A small encoder-decoder audio transcriber, trained from scratch.
Training: muon at rate 0.01, 4000 steps, batches of 256.
Rows from block 6 of the audio encoder of a small encoder-decoder audio transcriber, named by matrix and row number. Rows with one number belong to one channel. Each number is 128 + 32 x the weight over its row's rms, rounded and kept within 0 to 255. All counts start at 0. Numbers have three digits each.
After each channel's rows are labels from the 100 clips, of 14848, where the channel reaches its highest value: "loudest" is the band of the loudest frequency at the time of the peak. Only what is clearly more common there than usual is listed. The data: short read English sentences (LibriTTS-R).
# convs1: first pointwise conv (encoder.blocks.6.convs.1.weight, 192x160x1), inputs 80-159
# convs3: second pointwise conv (encoder.blocks.6.convs.3.weight, 192x192x1, transposed), outputs 96-191

convs1.173:168101117162060130115160125091073089124157128193090148195114153138142103121127070167128147108104103113148119111143141121116154128141139155120136137105090137066116102121130105153149092137138086152113101156199053171071095157121106150113183076
convs3.173:118048134158133126167137072208118110104175171124098098155042127143200113081201163151127122161153133136055161093122135096163196154097159131075151138182095159156183098159132126135132112144172130135055146163143137138110102121185114093185081130134108107136184189124124110119126159138158142113
loudest: 250 to 500 Hz

convs1.111:189118156062130145141156125071182132135116111148127125156164131153063054087136140159127161105149126098090170095093145155110094167147098131134123121115115110093108158093093170049190163103109197118154177055099153112174141172098115106082092154
convs3.111:127106101078154100137109136112189128179137136155164090139182042119135140150120110144119107112060115143127134135115130160119094127163125119090108164141090012089103152080120107092055126129114087139133078097124094134164090126087161117102123168154121112163134067138164158090169128172142169128
loudest: 250 to 500 Hz; 500 to 1000 Hz

convs1.79:145164115071186112143082130102081153087092138145174121130091102152151151166125122126123120147159088144078130131144124114088105107152095125104125151070156138112093137223162080147156140141075142120121105127122095117063065099138174107133184157
convs3.79:140130107146141143135124098090071110089109114164168148183117148142060090095181185114134182075056127105088215104102133144138091183105176143119139087150114106111100139138112092117177158122177142118153150119179066117098098200123115098130132101220120144117171140101155102132140062143102119141
loudest: 250 to 500 Hz

convs1.42:163135126128149158130164139106143148095132154143202159151135111178127129117146195096180139113083161108117118182085116122129143187173137146088109185104146114214130102177194122108088144134127150165132125141098119112201143102110097159099141136
convs3.42:137179163099084154155152173142107143128072138128167158123146112085109100084159159112109173144167126151137122133122109103106172073181081139062133190077104104109168191150154131064130112057120138126055097067138128100083142167126147177079094151155153159151131151155156108148124105158108124125
loudest: 250 to 500 Hz

convs1.136:119092179124133065154110134064145139142106154108136123171169136144149116119123102144131121148061113147114151118135180170143199089101126143098165150096129137127125117126124131164128079094082120066122149096128137149098111091064138157051112090
convs3.136:120148105120116145126142157139132111072153131055122057143146120138095158160165110134148088134137120146161094140151121175102093131120069097115130147075123139102111140144105125124152111129162179145132072109130184163080138190131160071186136162164182077154139117088095142150127125091123145140
loudest: 250 to 500 Hz

convs1.83:116165131181129078145160127136076135133109105136212159166126154175153169126106067105144161126184102160136112148123125130128166180119114148158131069063109068145087132133145117109088125141131175134099121113105180134069077158184130140135151177
convs3.83:191104039160147097132162091089139123143152190122146105153203180160159130144118085193135154112123108078081134142153157151176134148154164124126111089152109097172088168108110128146138112162134126121138079161112079139149123136105210194126134045178120128155096088157154144095096086159160119140
loudest: 4000 to 8000 Hz

convs1.13:167130105106114143187125111151111118133159124096089157132117156122147171225107150215139117159136165120127165104188095138182114126092101135107150132106133101098127083188123147089124083113174165124143128066076128107096130152101146147115092172
convs3.13:108105125129129132112118171090136125141117139113121126124120128124104138101113103116126137165084096162071077176092205101146156143148148123111129083154094130171133044150188117142119123218094138119100154106151120111107121094158146115094097144106129094171147088154139098153105152095168149110
loudest: 250 to 500 Hz

convs1.54:162112139094091139114112112060148118094137129068139135122095156086127103137111080105102131129124127158075098165101128145142139068159192094145074079118095137069131118152101249071158155077153147111168129108111122146166098162122095130090151150
convs3.54:079126119133083151140116103087129161091118115167150142103105087139047140126137102145137122097089074148184128171114146033085167119132142173120103140121121068094144129132133143158155153118187131128149177116121164127150084103140164117155162123064130144095126131116130094113149112126038096123
loudest: 250 to 500 Hz

convs1.11:084158140125152110136111173110090098116088255170081099143169151113145190114134080091100123093153122143173131021123131214094145147149127094119134082094174158067146162077128094082131177119128120153154123144114113094103073107120155106099118138
convs3.11:106134096091097062098069175090055116120097082101139160057148156173181151092132147108113125199104142108136085141167106116168136109142149112150073126111091107125126084040120153073122098080108113124146107122142141105137107134096069131128124157124151144165122134099101139110162124109132106076
loudest: 250 to 500 Hz

convs1.46:116131145129083109255152164069162191103147129146132255116109135151102117096165120136119137152116146128119165120070134141156144126147129098130144106127138100039154117118098133152128167123147097118188109176166124135154125119147131144137146136
convs3.46:148096110092128110118107103094073165176121112156141156184148147104112130091120142072081118104128116143127086134112074110198152072108083144087098130124163128110129128133109152067126181107080086255122083068110135103129136122119143104129111103103106096057103133109093109125148096135140138047
loudest: 250 to 500 Hz

convs1.161:136162199112147090073148133125118114188102139131091066114150118076072166126130147175171106066111178145142164153117130149152094151108113114130105172097086065145094131159141063129164142146090134134181096105107121141109172080126151139099166101
convs3.161:122141113146115123158111120157109086114121132155122139084103081132136144101085147096133109149147165193133082199082169139157116207214108129125146125111079132102137128181128103116121184218145156092168123101145151121112130176114195115130068094100081139148137100118177105129094198087105133158
loudest: 250 to 500 Hz; 500 to 1000 Hz

convs1.153:116102117157124152160167086099122152131132099170116103126137203101072160171169225155129158127114073095159170145134091075151153167119125114077098052133143170149138136109107160077082111136123110104078197134154129147165166102194117175170127202
convs3.153:167142158143158169169121081174125161159152129118142150124117129157150077120180169162150168185146140140169149145126144114107164116143146153107165181179124145124110193125073150108195119154194134137066184090107171163104082183175123117141110188049167157158116161155110133138173167147152132115
loudest: 4000 to 8000 Hz

convs1.104:104169073150140158150086138134102138149128130193120172112087127176169179118052141170162157124136121084145121175152106120098117120135165175093150055130146135159091138130116132129118122088136154119138106097205122089157090216102166072145130149
convs3.104:124071141154147154085192159136130102116111124116118139079150122099135144094125122126160097135096154119094106157091255182106128126157130108133180131102184072111083085169082147131145124189145107125109128083152102064121114158116095159122079138105159111088071155130164099110189105160086159114
loudest: 4000 to 8000 Hz

convs1.156:169136117086170120136115080113092098126151132155113111108117111124095109133165156143143147113115133150068154136070181106096118095100138112108139119086140153128099126127134144103083053091124115137110117099105074138101065052139133091081137126
convs3.156:112115006154135132182154095168146154139113064087170157143153126214121110176108108101118097124103145157123135175119083131148151141061060163093163154119115111099153094115163116118130094149123120135142145110121113095163124157124104118195118074177123177144064128129158099131170086144166146162
loudest: 4000 to 8000 Hz

convs1.101:084191152171147156096118166131155122138134106124177151087080140164134140147090158160140106147101151107078151113196195175158104161122085162148082177101162108132159136161138133064111157109097163052148155147101178083141112094096054109133132173
convs3.101:160151108102095111123100103107116145140145061071117186100105082145168121163118147134122141085209157142129062113146180129141092136161075111141105109092120145110056116143110115129093147184121143109121149142165129147145148114136142169196108107163066113113173113143068134121140112119167147154
loudest: 250 to 500 Hz

convs1.121:157084097111082171111129119111107130128079126151069170159138108097146143102109092040113128170134125210148117132116179155157176126116183101114106082156130128172173139123113143157062162108190032125161099104095121176144130147127143158116152126
convs3.121:119040116167122124118170167142149042152165133164214098115137169063169116097192116120117133116139109106094086154074172181143119119130130089122141093139136091142165139158109115110094112132109141118142079102120118117200123126193117132145182153120109085196110134152116151120121097158132124136
loudest: 250 to 500 Hz

convs1.80:155172135113136164154096180147134195108128102236111129184166117133172091103102133107126090178194132207181105135081180068104132137124113151104109135080152115154125119093110144120140146122137113138115158184088152144119145226139117156148127090
convs3.80:107156115065163146122110126036078149143103102109100131122148151094111107183120123170188128160139094177138134145152140110141072069094133120097072137134074215142089089106092162139142105080069121131119089160120105089130183104111135125113131098146136151128139171135088127072150148130122178149
loudest: 4000 to 8000 Hz

convs1.12:080172100100110112114151115099190122120160112150086134148147138147078112111061158102173155080127110114075066156033166107154122120120134189119166146113089124131166151128126093122095123089132110068146140131126198084122110142126096135140195160
convs3.12:127178169145134083069145157122161079122151109178124106101130104164175129122130146069101130176135140112170130172134145097136115078164107113147089122139132139127137169178107161110117147144077118161174156062181126181108114113086105098092115124060154141063080203179170167139130085074058107120
loudest: 4000 to 8000 Hz

convs1.154:037130114090128100129149149137108071171179139155140144126162167109163139099131094145131107100110103083104086124124126118159116028052124108197099179111123102064159117101155157006108143087135126133173090150153089178110122100119121133123165110
convs3.154:109115131168126106119108103112126173162144106153090118193119140078128128154131134111167102121181090110112128099136112139090128146129148164069151176168168109135162142143149094119132112145156108103125109081198165201076130106183135113220097106086130150118115181132181125158096084135142130140
loudest: 250 to 500 Hz

convs1.76:147176141180159125084143160142117096125144116120116130133118147138077045073067136124074111141090127134148138149156158114137120148118119146120056119183088118092178166121134118143134111112160136111123090107074093084073126137147102193131127101
convs3.76:094171099141180121069125091136156138124139147130165132117148195174111174138069159153113078147176155122120144117149090126091128165174115166110129164140139091170131176165163092103137142142161179073122160163122170171090153139100125131157135163096137056202151114136123118092112124132174105106
loudest: 4000 to 8000 Hz

convs1.109:112115089101170111131084152112033079127115143127130150097109131167175159112122082174123139124086170111120133173096109178075156204126161088153175186099143102169110130147156134093165154182107155107164071133172106106134128167047118095113100167
convs3.109:213158192103072140145117124084112086114129051143129183131106105101120157070128112136083113102144177105100121149144119108125179161134110087112087136114096136124160216090175120122140107089127136121089123125098187111157104128135171133091118140136070152123140155107083142129128144152080135077
loudest: 250 to 500 Hz

convs1.60:103190126097167120130202123095130113135099111096176133071161176132092207152084117128096133151178117158132115145107166115103139118135197092067145137142106169160104199154092146174166092143128072099112188092154095160137116108126107191162160147
convs3.60:148123149125165189155179091149096124072184056144167173114151130155151116143117124157097179144135166079139115109140105134129117091072156150119127101152102139174103150155119136205166067098128175161084115066135175138137148134100097110149157118163167142084100115138204099065118142123146171111
loudest: 4000 to 8000 Hz

convs1.150:165122115147147125111090168141071048146131117178085188120127119134146109115068146163149131122160105105128067096161163127117191096117111152117117166155176165116137123107104094183114224157076137189162214129102111144122135147163140111111166092
convs3.150:099105130152127153130163206138157159104000209112101137162164130216176096166119085134155170085122156104073172140113071157121103181133156152152076119106119130118140095128114143148105178151112134141102198157108086083149123134171167162121140117121160129087111173169173140125116161142188090128
loudest: 4000 to 8000 Hz

convs1.86:115126135126110109103072143130132093154108081206123153106152140141112179156143161158176149152155117173085176091120159148146117086136112094108155193112224083134123124062126151159131140124058158085154132141124169109080134117089162138137125113
convs3.86:113147113088154045145082167128077106111116067108202118122069101068131134163142121138129182124109174154139077119129101118156102149113140125156123094155088122105125099131131165127119109140157114130094102114160099112120147198097103051068124094098132087107065143169154093103103165133101140067
loudest: 500 to 1000 Hz

convs1.36:185114107130147135119106135111077076137087172077130117089118127108052155123133193113143091111111117101177143139123088185100133105143207129116147160098153160137140135109120066154124153129110179136075130181156097126135125176089132162123148097
convs3.36:117131174120085135113129149132158143144132075142155179210167139135134106157139095133062083219147149099095165198101148164132103197129174145196110087065136064120157146147115173109085140136146176113118152163151152128157138095104133149096177141136104121168102169077130120152166143160095156126
loudest: 250 to 500 Hz

convs1.19:152113146156108081114127135128079108139067126172167146206148087116115142109219115096157122122086139135147148101057120112132137066064072081094130127147103079117148093106135149167157125190138127127158160169143105122073093184124124113143113127
convs3.19:128116129107131140170105160130173114078071099165183122175146138171103115198110146147108102169161127156051120102175121162191111125131120116117155121109125109130145169121156113108140080152111106109164127213179125107127110156124161138105112146122116149179121123164075092090197121145068157146
loudest: 250 to 500 Hz

convs1.44:063132091090178091136086093016094049126094092159179163133107152081131133128142157113116128161120096132142119117145174151106116104090137145149095118143138188156161170090146132098151155160136069174161147108176131147140136204129123187136172065
convs3.44:203129128134127180147081125136100157162106135159211138168164117201127111071133120113163145110075196187177168140153120098168086136140173111032093138105118134090160093163133115153105139073150132127064114148183101089106150110133160161108138108101113065174066125153114116120132130193142164113
loudest: 250 to 500 Hz; 500 to 1000 Hz

convs1.32:128106137099162099132142088124153155113118118070145087081145126160180097154153105196158092118130116106096163151089078129125218156140110101171122135117146122147077095106106101092163156156184146152136194123113102073112159091116089088157124092
convs3.32:087141099133114123088181166066134162121085075127136140161183154188131104127127121165116103173120089153153147150136104128163091134041134133113081060067109145123111109119122145084080144109118085178128126120146099109106136115111165103136120161205061178134076121150169128079140115074119124093
loudest: 250 to 500 Hz

convs1.6:126174129134135129156187139128142181114150126133109119100166097084113146110125148119069099107130117138164074116122146127062101091108132184140120095134158160135167144127244138069152121164149135194119169161119102142102115092214126116121156096
convs3.6:136151115139014154109108073114078138131174135110099183078109126172164118140125144130092140153126098095152100133091124128169147135079148079173139134095079096084082117145109157097169158186077148121107125175092139122127078131080131134113107142175165155103188076083104058077108126196094134191
loudest: 250 to 500 Hz

convs1.165:107140098156127199117102152144173044139166108109111105119120089167092153212149121098126158134118129145097128136111133153099062169153163141138161080151126109118170145168160129131176112171082161136088158146105133131137112133152133164160108137
convs3.165:120103141071112231171115137074101148091132156137092146110131104133137151101085112126124131105086160102137095085186150055104128108097161170116119123141110103102134130085173145143141101094066141114158086145128072167123090168099115097130071175155186136121130139190111169203127124176069180066
loudest: 250 to 500 Hz

convs1.105:104153182126117125146126134109144103160144121205105134152050112161086191172113179189123118105173154124094159096135127131130075163092137124124129091144095136187108119146114162167137177155141083121120143113176123146161142157092173080086131112
convs3.105:074137172135106078039161157121114104098148198109069150148124110076127094110175107161116063105154148104136122126133208181160132093098081149114136148145179122175091146074134125127117148101206164122190108129110101129121156136147146157141123149120126135055063216101091169119174126145142109140
loudest: 4000 to 8000 Hz

convs1.177:134176147170134118153050096096114135134041141067131182168073132150160182122132118133177125131098169166088156192143123108133128151130114158109126134143141084163104177134229156050147136129091171106137155114150154090154152191092159173152109121
convs3.177:064224124133114131112108112117151092133080055131159122117145135129054125128077084122122098080131135131112172114108107173140125136117097100126129119142130117137189147131073093127105154108035091114208119173100163137104146147128111178181151129174130132113163155127161147100134113154073107068
loudest: 250 to 500 Hz

convs1.90:185179102066120155193139120127140112121108123119190204090089137144101110163095098135131130144104136118162134121126091108095125120150129124105124141059111121137114118120102153086142153117118057158160116141163120152104091165075076174130121059
convs3.90:097115089122127099192095089111166141146124129128143173113092150121129122151076173159116132100116090138098106101150122145151122123062099132120148166108098143102156068117088137137156129103160099150128098122149048138153093112149111110144095091162163135118114165094125146144106137118112083067
loudest: 250 to 500 Hz

convs1.137:067130174173143103106082165122154124114123073165052128163105163187157107156143150140159142153057164121074134121093154159140131050172136155116122125181130126083151084106110059091154143129102083165141118146199104150133067107125098089192148128
convs3.137:134126110074138073159150135149102089142136124147102098165132127164158193115113091132070133104146132132131128091127061161164145088043148186158113165145160151125134143158181150104096190106097066107158102172097059156118143151154091109168081093114089129109138102127098097073109124185194115174
loudest: 4000 to 8000 Hz

convs1.160:135135146173173123115163104107114206165129104130063121116085108171126124110101161205107123143133108162092114172163190120070112170139117126118166081022111124178162123134100135116167120112133101126127105153085149061135113140193140115104114111
convs3.160:068122119138092112172116118169107128136120141159156142114084121146105066130152164076075129148123141106133135171126155122124130062166153156136083154137138100164119145170141203105159180123147196141121106114145096116114143143157116157140097083073189104106171135139154117139116090110117148155
loudest: 4000 to 8000 Hz

convs1.183:112154098112136144103083190156115149181144153172118167152136148069070148156172110166167116121170141137162144041109112140161178128109104166161126120163132110100135161058135128126095060071105129162139213085073139091108110173083096116176131118
convs3.183:145179126096096162110142141170173129141107134115098092131099063081075064142105128141152081207133091144083162067103155129151058138135155176152080107084170149093177138081086115111138111151139187155106160074157127138095100104089161124166138141119135204163076130128128132135124145150198122145
loudest: 4000 to 8000 Hz

convs1.68:187100111131078119255089251114193123110120151106090137121084142105134103146160136083162111160141150187159138119154137113099125163174123147088178141142133141121139139158172099129067146101126170127126149146115146132111102114157097091153107121
convs3.68:137126154132188165135137139127097152166151165088089083154135160123109139175106109205150168105125034171123170152105135098168121186120084150196106139115166133088137167165086176099102128123092050190117082087105128123142109095153120133101159128122150107144099121115134126118125090162145114136
loudest: 250 to 500 Hz

convs1.115:149086052130136159148127136139098062172119112115109158114163088133157143182145067136120183140063152143066151101149109120131084123083160124062170195140165131114157108113117160102111111099138121097086142140129098169137107133099100042122125085
convs3.115:136216125157093140165092168090077123125108060143112104119112107148122201169160097135123160133128122092100098164125107108127148073104149135126161118141144102115119186127136158150059143109158086145141171035200137086146120147111129071087131057176163086199137177148123069099121145137168144123
loudest: 250 to 500 Hz

convs1.77:182125096137108146148165081150067117127149183075098154111183134169148147116151171110071130144130139205144163150170138136092099165134106124156183166116103135082114212090106154165094141148131100182115140064110090180192169137121117131128145111
convs3.77:149202190104137134156143110081029096093202096152155111084066166125114138102183122111109131091144090105155151131153117116136149136116123114125111091140164105107109144133134119139119128127152131099128154108085154163146141109164172108123079141198112087117088100117154165105157127154115145133
loudest: 4000 to 8000 Hz