A small encoder-decoder audio transcriber, trained from scratch: muon at rate 0.01, trained on short read English sentences (LibriTTS-R).
Rows from block 4 of the text decoder, named by matrix and row number. Rows with one number belong to one attention dimension. Each number is 128 + 32 x the weight over its row's rms, rounded and kept within 0 to 255. All counts start at 0. Numbers have three digits each. After the name is the row's rms in percent of the matrix's.
# q: attention query, key and value (stacked) (decoder.blocks.4.attn.qkv.weight, 960x320, the q third), inputs 54-107
# k: attention query, key and value (stacked) (decoder.blocks.4.attn.qkv.weight, 960x320, the k third), inputs 54-107
q.117 097:147107149119119090148091081109137166063090176141062123146101124097133151165117075170125074153157144145096134210126119173141136096136106118133121107078127131104138
q.118 094:133083082100153160136014133141122099080133075126130107165140136149113057150075075140091119023094110109183112130124127086127137128063097173123113158079131116124153
q.119 092:089086079124114128119141078147091129164092056160127117141192145085074114157106143149165113130119188122156149116139177122144152206095101153109128167142139134141113
q.120 099:068115127078060143130073071110149089136126103124125137143142161081075129119101097125155060144126059092097115158168095154154123115090166124132150132153088133094127
q.121 098:148136071203133106146115154153115070106145114149118146116097086115134154140121092158068140145058082187130178105151172168112077093108123077106091080119129115077175
q.122 102:102144113103191050050092102110120156125155133118139122155197147130110101106135122126134084114103133088074167086100132139181165103096087077045163103147167130214183
q.123 105:105145105154143128104122119183133191129145110114116035115140139073155137153138171135099130150080148131105113174180125097134102148101157154070106131131102183070171
q.124 091:128121152144097103110152109108145168131096086086148127129130125161112183097125120107153141083119061114098145120097147111123156112152141147079168155122089121105133
q.125 101:157135182150123036072167129142132096162119120096080116113069126161142102106068107140195082094138128138153139115058129093164114060072159084192138120166103232152166
q.126 097:079195087159165121115176047192186128104104151155106142128147194112110106133126131105130115162119132104091114194106108137180100129132112146127131120089150075090105
q.127 094:115067179150131088092118067180141116159096119136092141126162090110071137085115153129080130185075130134144132077194171059161129171125121128101144068160131140132138
q.128 100:109105143175128097108109154132150128105107121098156065113135187175122168137126121135157130140134116108137109106143110157048082136100135148173156171137100143131128
q.129 104:129153122139153172174106096081128115136138046114140130104141102149089074123128157085120138119103134118152151122195169128211118158146109134093127095122080160182076
q.130 100:093141136110100080161071106108131092163094133125123096118161117094127117127131163093123124149103162124123150162045104118108152101087146120199115161179138187126112
q.131 097:089115108155116134110183074111171061117120134152082097117107189132086184066144118211139173124181119163139128132171145154105145153070077143098174133131117048160045
q.132 104:116125132121121156048092164076102094151159134141139142120133132094077129106074136094119132137101157175114173143092056104148170107106101124095086160113161210082176
q.133 104:109134164151126134092111145083144087122158096154077104118154103128095133089050118134098148112146161127103076114150132153131096173119164133174129138104182104101101
q.134 107:103173112114090132082150157116152095176161112125118099152116086096122115084104118130125137068145139151150078160092097140126087107089139172153175133110070178157141
q.135 104:124157149089111147116145100172145155132144151113133100144071146111141065139121083124122057124166128112096076180163147140131109142084171201095120149155093125105093
q.136 098:049098116116153104091095170099160104087150143114089143126160114088119166126110124050142165151093112116175117083057123085140063180154120129123121109142099180140213
q.137 105:104149090116140102147102149128089122091106122113070176128108141182154161152180110109163118211117098143138074156156140119124146163180089113157119115081128100116139
q.138 094:147113090140200151188139131121087093111060135083053178103122074107100136133147120124138156160143089124131092103114187106132193191118154093137118201142083167133193
q.139 102:150154106126163101176149083103148138097145114178101171150158076163190104187118106137206087086105151132112144139096116139168124181094132174134123109131107127098147
q.140 091:124111145088137133184138098147167105143102075142129141130112212138092077144117143118150141058078174140161099104121101150136122168111108159079148107090161118085138
q.141 106:125074147148123142141112167092110073118155087154127141073094171174200110134114197198087151171181189103090177107092170137181148140088116084102063093112151065114165
q.142 101:083060163090152178153145108118117129102154108171108110089074170097090102151097122141155129072133122115137077121162081199108128176144102106100153062135119122148061
q.143 103:092152124129178147115115116146125131159068213136114140100134132129107101068139133060071089152096135119109102124169089145142102081110176105096071115148134123036175
q.144 097:153107134114143094110113091130130157084139144169130166137177130137068093158125125109111117105084077140139149063157066118087096141143186166185125167112125207161100
q.145 096:141088070059116181119111114130171096079078102179156067136126095147116092137191163192129135108153116116164134163157122107107120112161138107091115131129071133155132
q.146 100:099121112151123085084097107147132155130129161134156082158111091141101117111121080086114150155111129195121138085131167122098148098169197109128165113131134128134235
q.147 100:141125102135183092168140189114090109104152106132077146101136157096139133146113196104148075087090126106125145124166142154094112127114087100178198087156216124122105
q.148 107:096163124121169166133071174043116094059105115090127166111115132233141088150120113139222123083112132122089099156177115134147160121105120161177120155104116138125115
q.149 106:151108100134148151144171117148147109146108144126172126096176163150204133098149134119133105064110148041102118077120152120188165170142125118159108130080110123134149
q.150 099:089080137107155163147101076124141128150074102120135111182097094125162118110155173101027095196130098133135143116159120163121099109107142103138140076074129112132155
q.151 102:135150151071138131142107147127120119081154100113162123111109153181139113158187125103110157129140102164172169182129146187132137134183107115094089061100168084161116
q.152 096:083092083180150168126181121129064117115097134132040129117101146106150113160152093195118133091139144177126118137098150143137095148140145093076086088107130148114171
q.153 100:141129131146103109168163134155162196156169164118111168098139155137093132108156081157119180091168132187073149167148137165166160148151146079146154109146144094120154
q.154 100:101151195119131140136111158048144099161089103084116100151152134108097106177102124100132154170138092113090096143102088082135065069161141153106135172135135147081116
q.155 100:100187150186078119093176091117128123141160169125094182106170135153089150110117128084057125146134140138127157091136175207103154163090157145168118085154129146118103
q.156 099:140113185164081102148088104169158173176149076091149163145135141158139085118173113143177103102154159139137100087081146110129119142106106124140116097148096119186128
q.157 096:126162093136085193074083073158156062084130168088070211160108107111088130102118064133159159149125163127173141166142110114064133104110178216101101198194159109120128
q.158 104:100113112096125137169115098149180112214118176194129115178145129104157147113170106165092181165074134141136103124133139145092160117113135083144131042172112080216153
q.159 092:096104148113152151091113119199098115088147153095180115157099094093074128103139143157117173138073121088140132114140159125080151122216118136095157125109121046071126
q.160 105:140142107137103111059160135163095099105170153123147054150141123127177080076093163131083084136089125141097142150196159132209141160118191126106141147132120129221129
q.161 096:110096135146138091101139091134120063137100164106178147127093062107136120116160077140123148099099144135156113124121106158160166199120145129127074085183178092135132
q.162 099:150141157155162153133124089152079083114112174165103129080080126150115069097169086152116115191192191196130145064135150169090120129087078067103139118100092123136106
q.163 093:145099151146175105122110169150122158088092124124175091144148167131142160145136148115138157094124140181117114078132165155034168155162140165073146085127097072117113
q.164 092:134099114140220106146132140084146093138203167113147094113119132137126166110147114095124096120102113137088159135143155108104079126123071161129117121109084069084135
q.165 098:095125173134139145142108077140071144108161098113128113151068214096202166201074174121154138116148144114119079088165148123190090134115104203153146134173115160117164
q.166 098:136167132132081095129141160161111107170107168083134132063123136155137094156150164112113132112149115182108132140126120126116090135197157139077140140097068085090075
q.167 101:102092113185103063108144129164135147167162155130197103086153134093123171138096146146124148121160123110140165113110128107095085192122096171160152056118142110137150
q.168 102:135147069148173096129137135092094082144118155100148156172141090127176118117105145128152124161169090114096155119016063120116146110124103136199102140137131081111190
q.169 097:112119071102101132107149087138130095159114163126176130129153113135103104105163155135103162171176095129152136103147158094148133067162138078156104111115090115135127
q.170 101:101172162140130117163156177173128090175149115117134138148069140154132140143201107124120096075097107098103173144080117133150056195081095090165078146138148084121130
k.117 096:087177153100098143128153173128126117098102121099188007071166110101129131173109147173164134105177136123181159117156120153102131114149124097190110165137083127113157
k.118 098:140106081150096091062145145141182170137127108130123149080118139095097128139142157147097093123145128154094173147132131109111081056224140206157135111146108134067147
k.119 088:157137098150093139146107138138070166102127114108137124098096133126157166109164191132101128175092128092134144179170123184099160100160110142123112114108169092145097
k.120 100:140096117167093111130149157083119107149171124152151145080142112177099128160130125128081124107146126170123153083140092131144138119138179149160064147083189093131168
k.121 098:110131154093121156122140090156114132091119111130142134109127150176136109122046077119106080166183184150083121112128104139160129112092146138157166121126163128168161
k.122 107:114173122094139130164142093097154172140109140130123147143089132074137119176090121153125129186126137183154159167129140194089160136119093157164108163111144086171110
k.123 105:133149135184077151151116098128139161130086091172142119114206115175139089152095154125052099156148163220122115176143077116067084112154168108083165147141114105141129
k.124 089:060131152146131127081139127131117087105106194094121093112145070122074094143120170114161162152102143124122117212120127120104144082142107154170070101077186169118159
k.125 103:129120074134129096139100088132122150157201096159171141130181103085132148129167110053155141152107099136112091144142111043161110092169137139156105125140083060133094
k.126 099:238123154053139178110121109076104139050105178107128137123127070176117131137191130074118123129141167113100131108113148135123152146128199100159143112097112191187156
k.127 097:116112100163154177131136156164167181186092122104134222116093147124138196103182090098169123127183139094133110112090053149094142119136147117174105103131131101144152
k.128 103:152185111110081179146088114116109084079138185106111139131165113133126154091084118150149156180104112106102137127168128104112140131112134141080092095090101081084068
k.129 108:145096123081093177093157120107140150141107080171104094135100075067073098086133132130105142147122157098134137133102124059120095144122146169174120123135181137109137
k.130 101:144095072113102202110115104143151142160103118116126138129122111173096062169079112160117114137128136152082067162101125121130106087155183058141092167123108163140119
k.131 097:150125110176165143149163111127162098177160117031153131150195132149139070123101118087096150093099152179114089113154140121089148083142173118060118184074069145162130
k.132 102:076104137121140145168133139086144174123145124096148112092124126089111110130111164138143166098079164177166100134127153112133130088136127143135115117122102073181146
k.133 107:151120163134107128136145152198197128122178088118150190147136114114119111100115150158187097162143122110151151146122131088081178062130111099091091071105135116119113
k.134 108:124080165132154164172166096127180160121103150123139162138094082164160123102133117156135102151099180118134115193126192118091119118138108142188161127142182116185072
k.135 106:177189104162103089110116096112143105139112129146087166121129111112082158164172144132149119136123140062159130091144121182128197152105143125152155138138188159151130
k.136 102:128117159100184182148095105091145119130137183124090049170103104172052093112127078098084129147137135185111108131116161135063039141173075089149076111126121086128137
k.137 105:147159127146206110152089062148157090061133136088157074079161093129148169089085140135080164136134156151134112172094175086160146086140146150123117177081076171146149
k.138 094:160127137125139103141086131092126109210200092119075104104127170126113112097144087226132115101167170089136136120102185138169144110075156135114105171223108110083111
k.139 097:155132158208130147136156165171176136111175102061207125175125127140098151156122101157103135113123102152140064153162121168131152113117108152114123125102126177164116
k.140 092:144124153101185127085114117103167210138129134133129119121096152099143094132132094116080134198104074137102119114207162164118063130163135129113113137128099124139112
k.141 103:161150125173116127087086156182127166119091095120152075090184056082099093132091135133124121107178123138154159108119120126144117079186165075084192194131136203149093
k.142 098:218134173080151138094152120125111175180148146122161167164148097102147082119146126104158138105065132143067196071106099101111104120103112124118139190156113069135148
k.143 106:160129167084139113120109086143139169095119090111105144113108114199156130134171181060164092103109146148114158150115041107158157069144128126072121140172118119159178
k.144 099:151161149106100114130149187172082185166127153105099088106105121101105164128141116105102055134100124186151097114107162164141130176086089115084107110124094150076111
k.145 098:168132197127188103170136071081082114148124132153135162136082130145108166140173114114106138082108156177159098191048120122113092104130169146083081136076118124082179
k.146 103:140119126106125153100084147166106162070140148145092136115136163115154131102088143065149117140116145127197143134153070071110105080087102137197120104093148133130120
k.147 099:139084176160095198084123154123126128141138201096096170127131176115103129122115088146123124200164169169128150121196171124177153116124187077121104158131110140153108
k.148 109:058076164175114112206138155190149052130128154109136129187179095127149143108152070182093092152117104189150091177070150152098125137083108123153145158150110145140111
k.149 106:095060122126130119151130136076126116165125089127179139162146099151097119118147089101101112164095180095149112132106134159130078119113192135211164178089131113149053
k.150 102:101122055136119140135140138212143101099137171128170187135112145148096133137125145093122208155159089193151179104151117150167161145128111215138161145111140104166162
k.151 099:114101136148162077124121079102114141175117142152171140144180178117098106087139090141146151132093111113114165170151117123162190096098076179128128114225170130110085
k.152 093:111180123089122091101112118067137129164206118131115085131144083102106073153139081180125109134159136127086098077201153129157177079148189115100173179098136127141169
k.153 101:093153084153125133137082144098172156121128091183096119134122144121152140159087079128118129135149138132120140183195069122137136091120106124167139179176139150146138
k.154 099:087152119158115150145128159121130151193107128113111119094077109160132126059163162164063099120079131163159132106186148154134186173152118098045094160119108140171068
k.155 097:099112079167128075147112169095185162104156146106146174128066147118201157117121145142124157090107123078115121148120076130121148137167194104118158155081124098097156
k.156 096:172091067092138203133128119098100111127122119093160149141086118115081158138090152187125123138125139084120123132124120135141051089101145086130117138203116093101091
k.157 100:158107158167125110116150121095141075113156132145098108184133182146076148122073133152128054070151134122105089106168081121160189116131102124106098080151102145156109
k.158 102:085140073139188160133150110160136108168143136074139186038091113151072086037127119150169168101074098149084183103193112152169118110155078128165138159160114144129084
k.159 093:093120147104168139134072135188123121112107155160120126105038195125125125156105077082230145187088178140117138104150134125090091147129151178125113100151144099153126
k.160 103:120089122124142121134094123100155111064080091136088135136141114130081151141142162056179100120184142137122038107112115124104141135119122104155097130075134158125108
k.161 097:168097111104165178119145110185107087167184166144066119138132153127124063144107120088115104160165112091116103171165132132122115157063138116072130086160086131135163
k.162 103:194158135129126120120160127127077099193191059169079116173128124092096169114139123183151144111087170085138122107124123049179159147110153140113125145145132152096152
k.163 091:121152141086135129117138128120161110124109157106087160147160096088081158118102159125090106113017154148128127085134100108171071137161161118156165098111070132115141
k.164 092:087135082119124136079113142127131187167113149138136101090143105179066094146149114112141101179075131106147161105114120130100119124111159082089160148103192179160120
k.165 101:162110064105106146151121179137128200121076109086149155089108105179070172135115117094130107212165088130144105112107151161061116145101123130095117120127136122085122
k.166 093:073156180145126155117153148172156149178135127191049127113120128083154081106088103099124113109093108172158155129148050104124170166143158131162179127146158178157146
k.167 095:080111135107135160165182145109114141155156148104135121113116113042106068145102116135093193128175136151100119125150133144142142142183079120151103097126167103126095
k.168 104:127108172166119113084081151151177043158160175108103132137086148132109169152171129078169194073162129102139107174126206129174155115142095074138111131193033145100077
k.169 101:098138126116068156134134110138175111130138115137157120142123135134201092120106160144151143037122159160146170129116100152066126068178078158119150111164140170142126
k.170 099:103067130152146064087122119103107136149134125129150150113131116144074118170118190031093094177115063160187124129100174183159137086179128130135207133076137132163115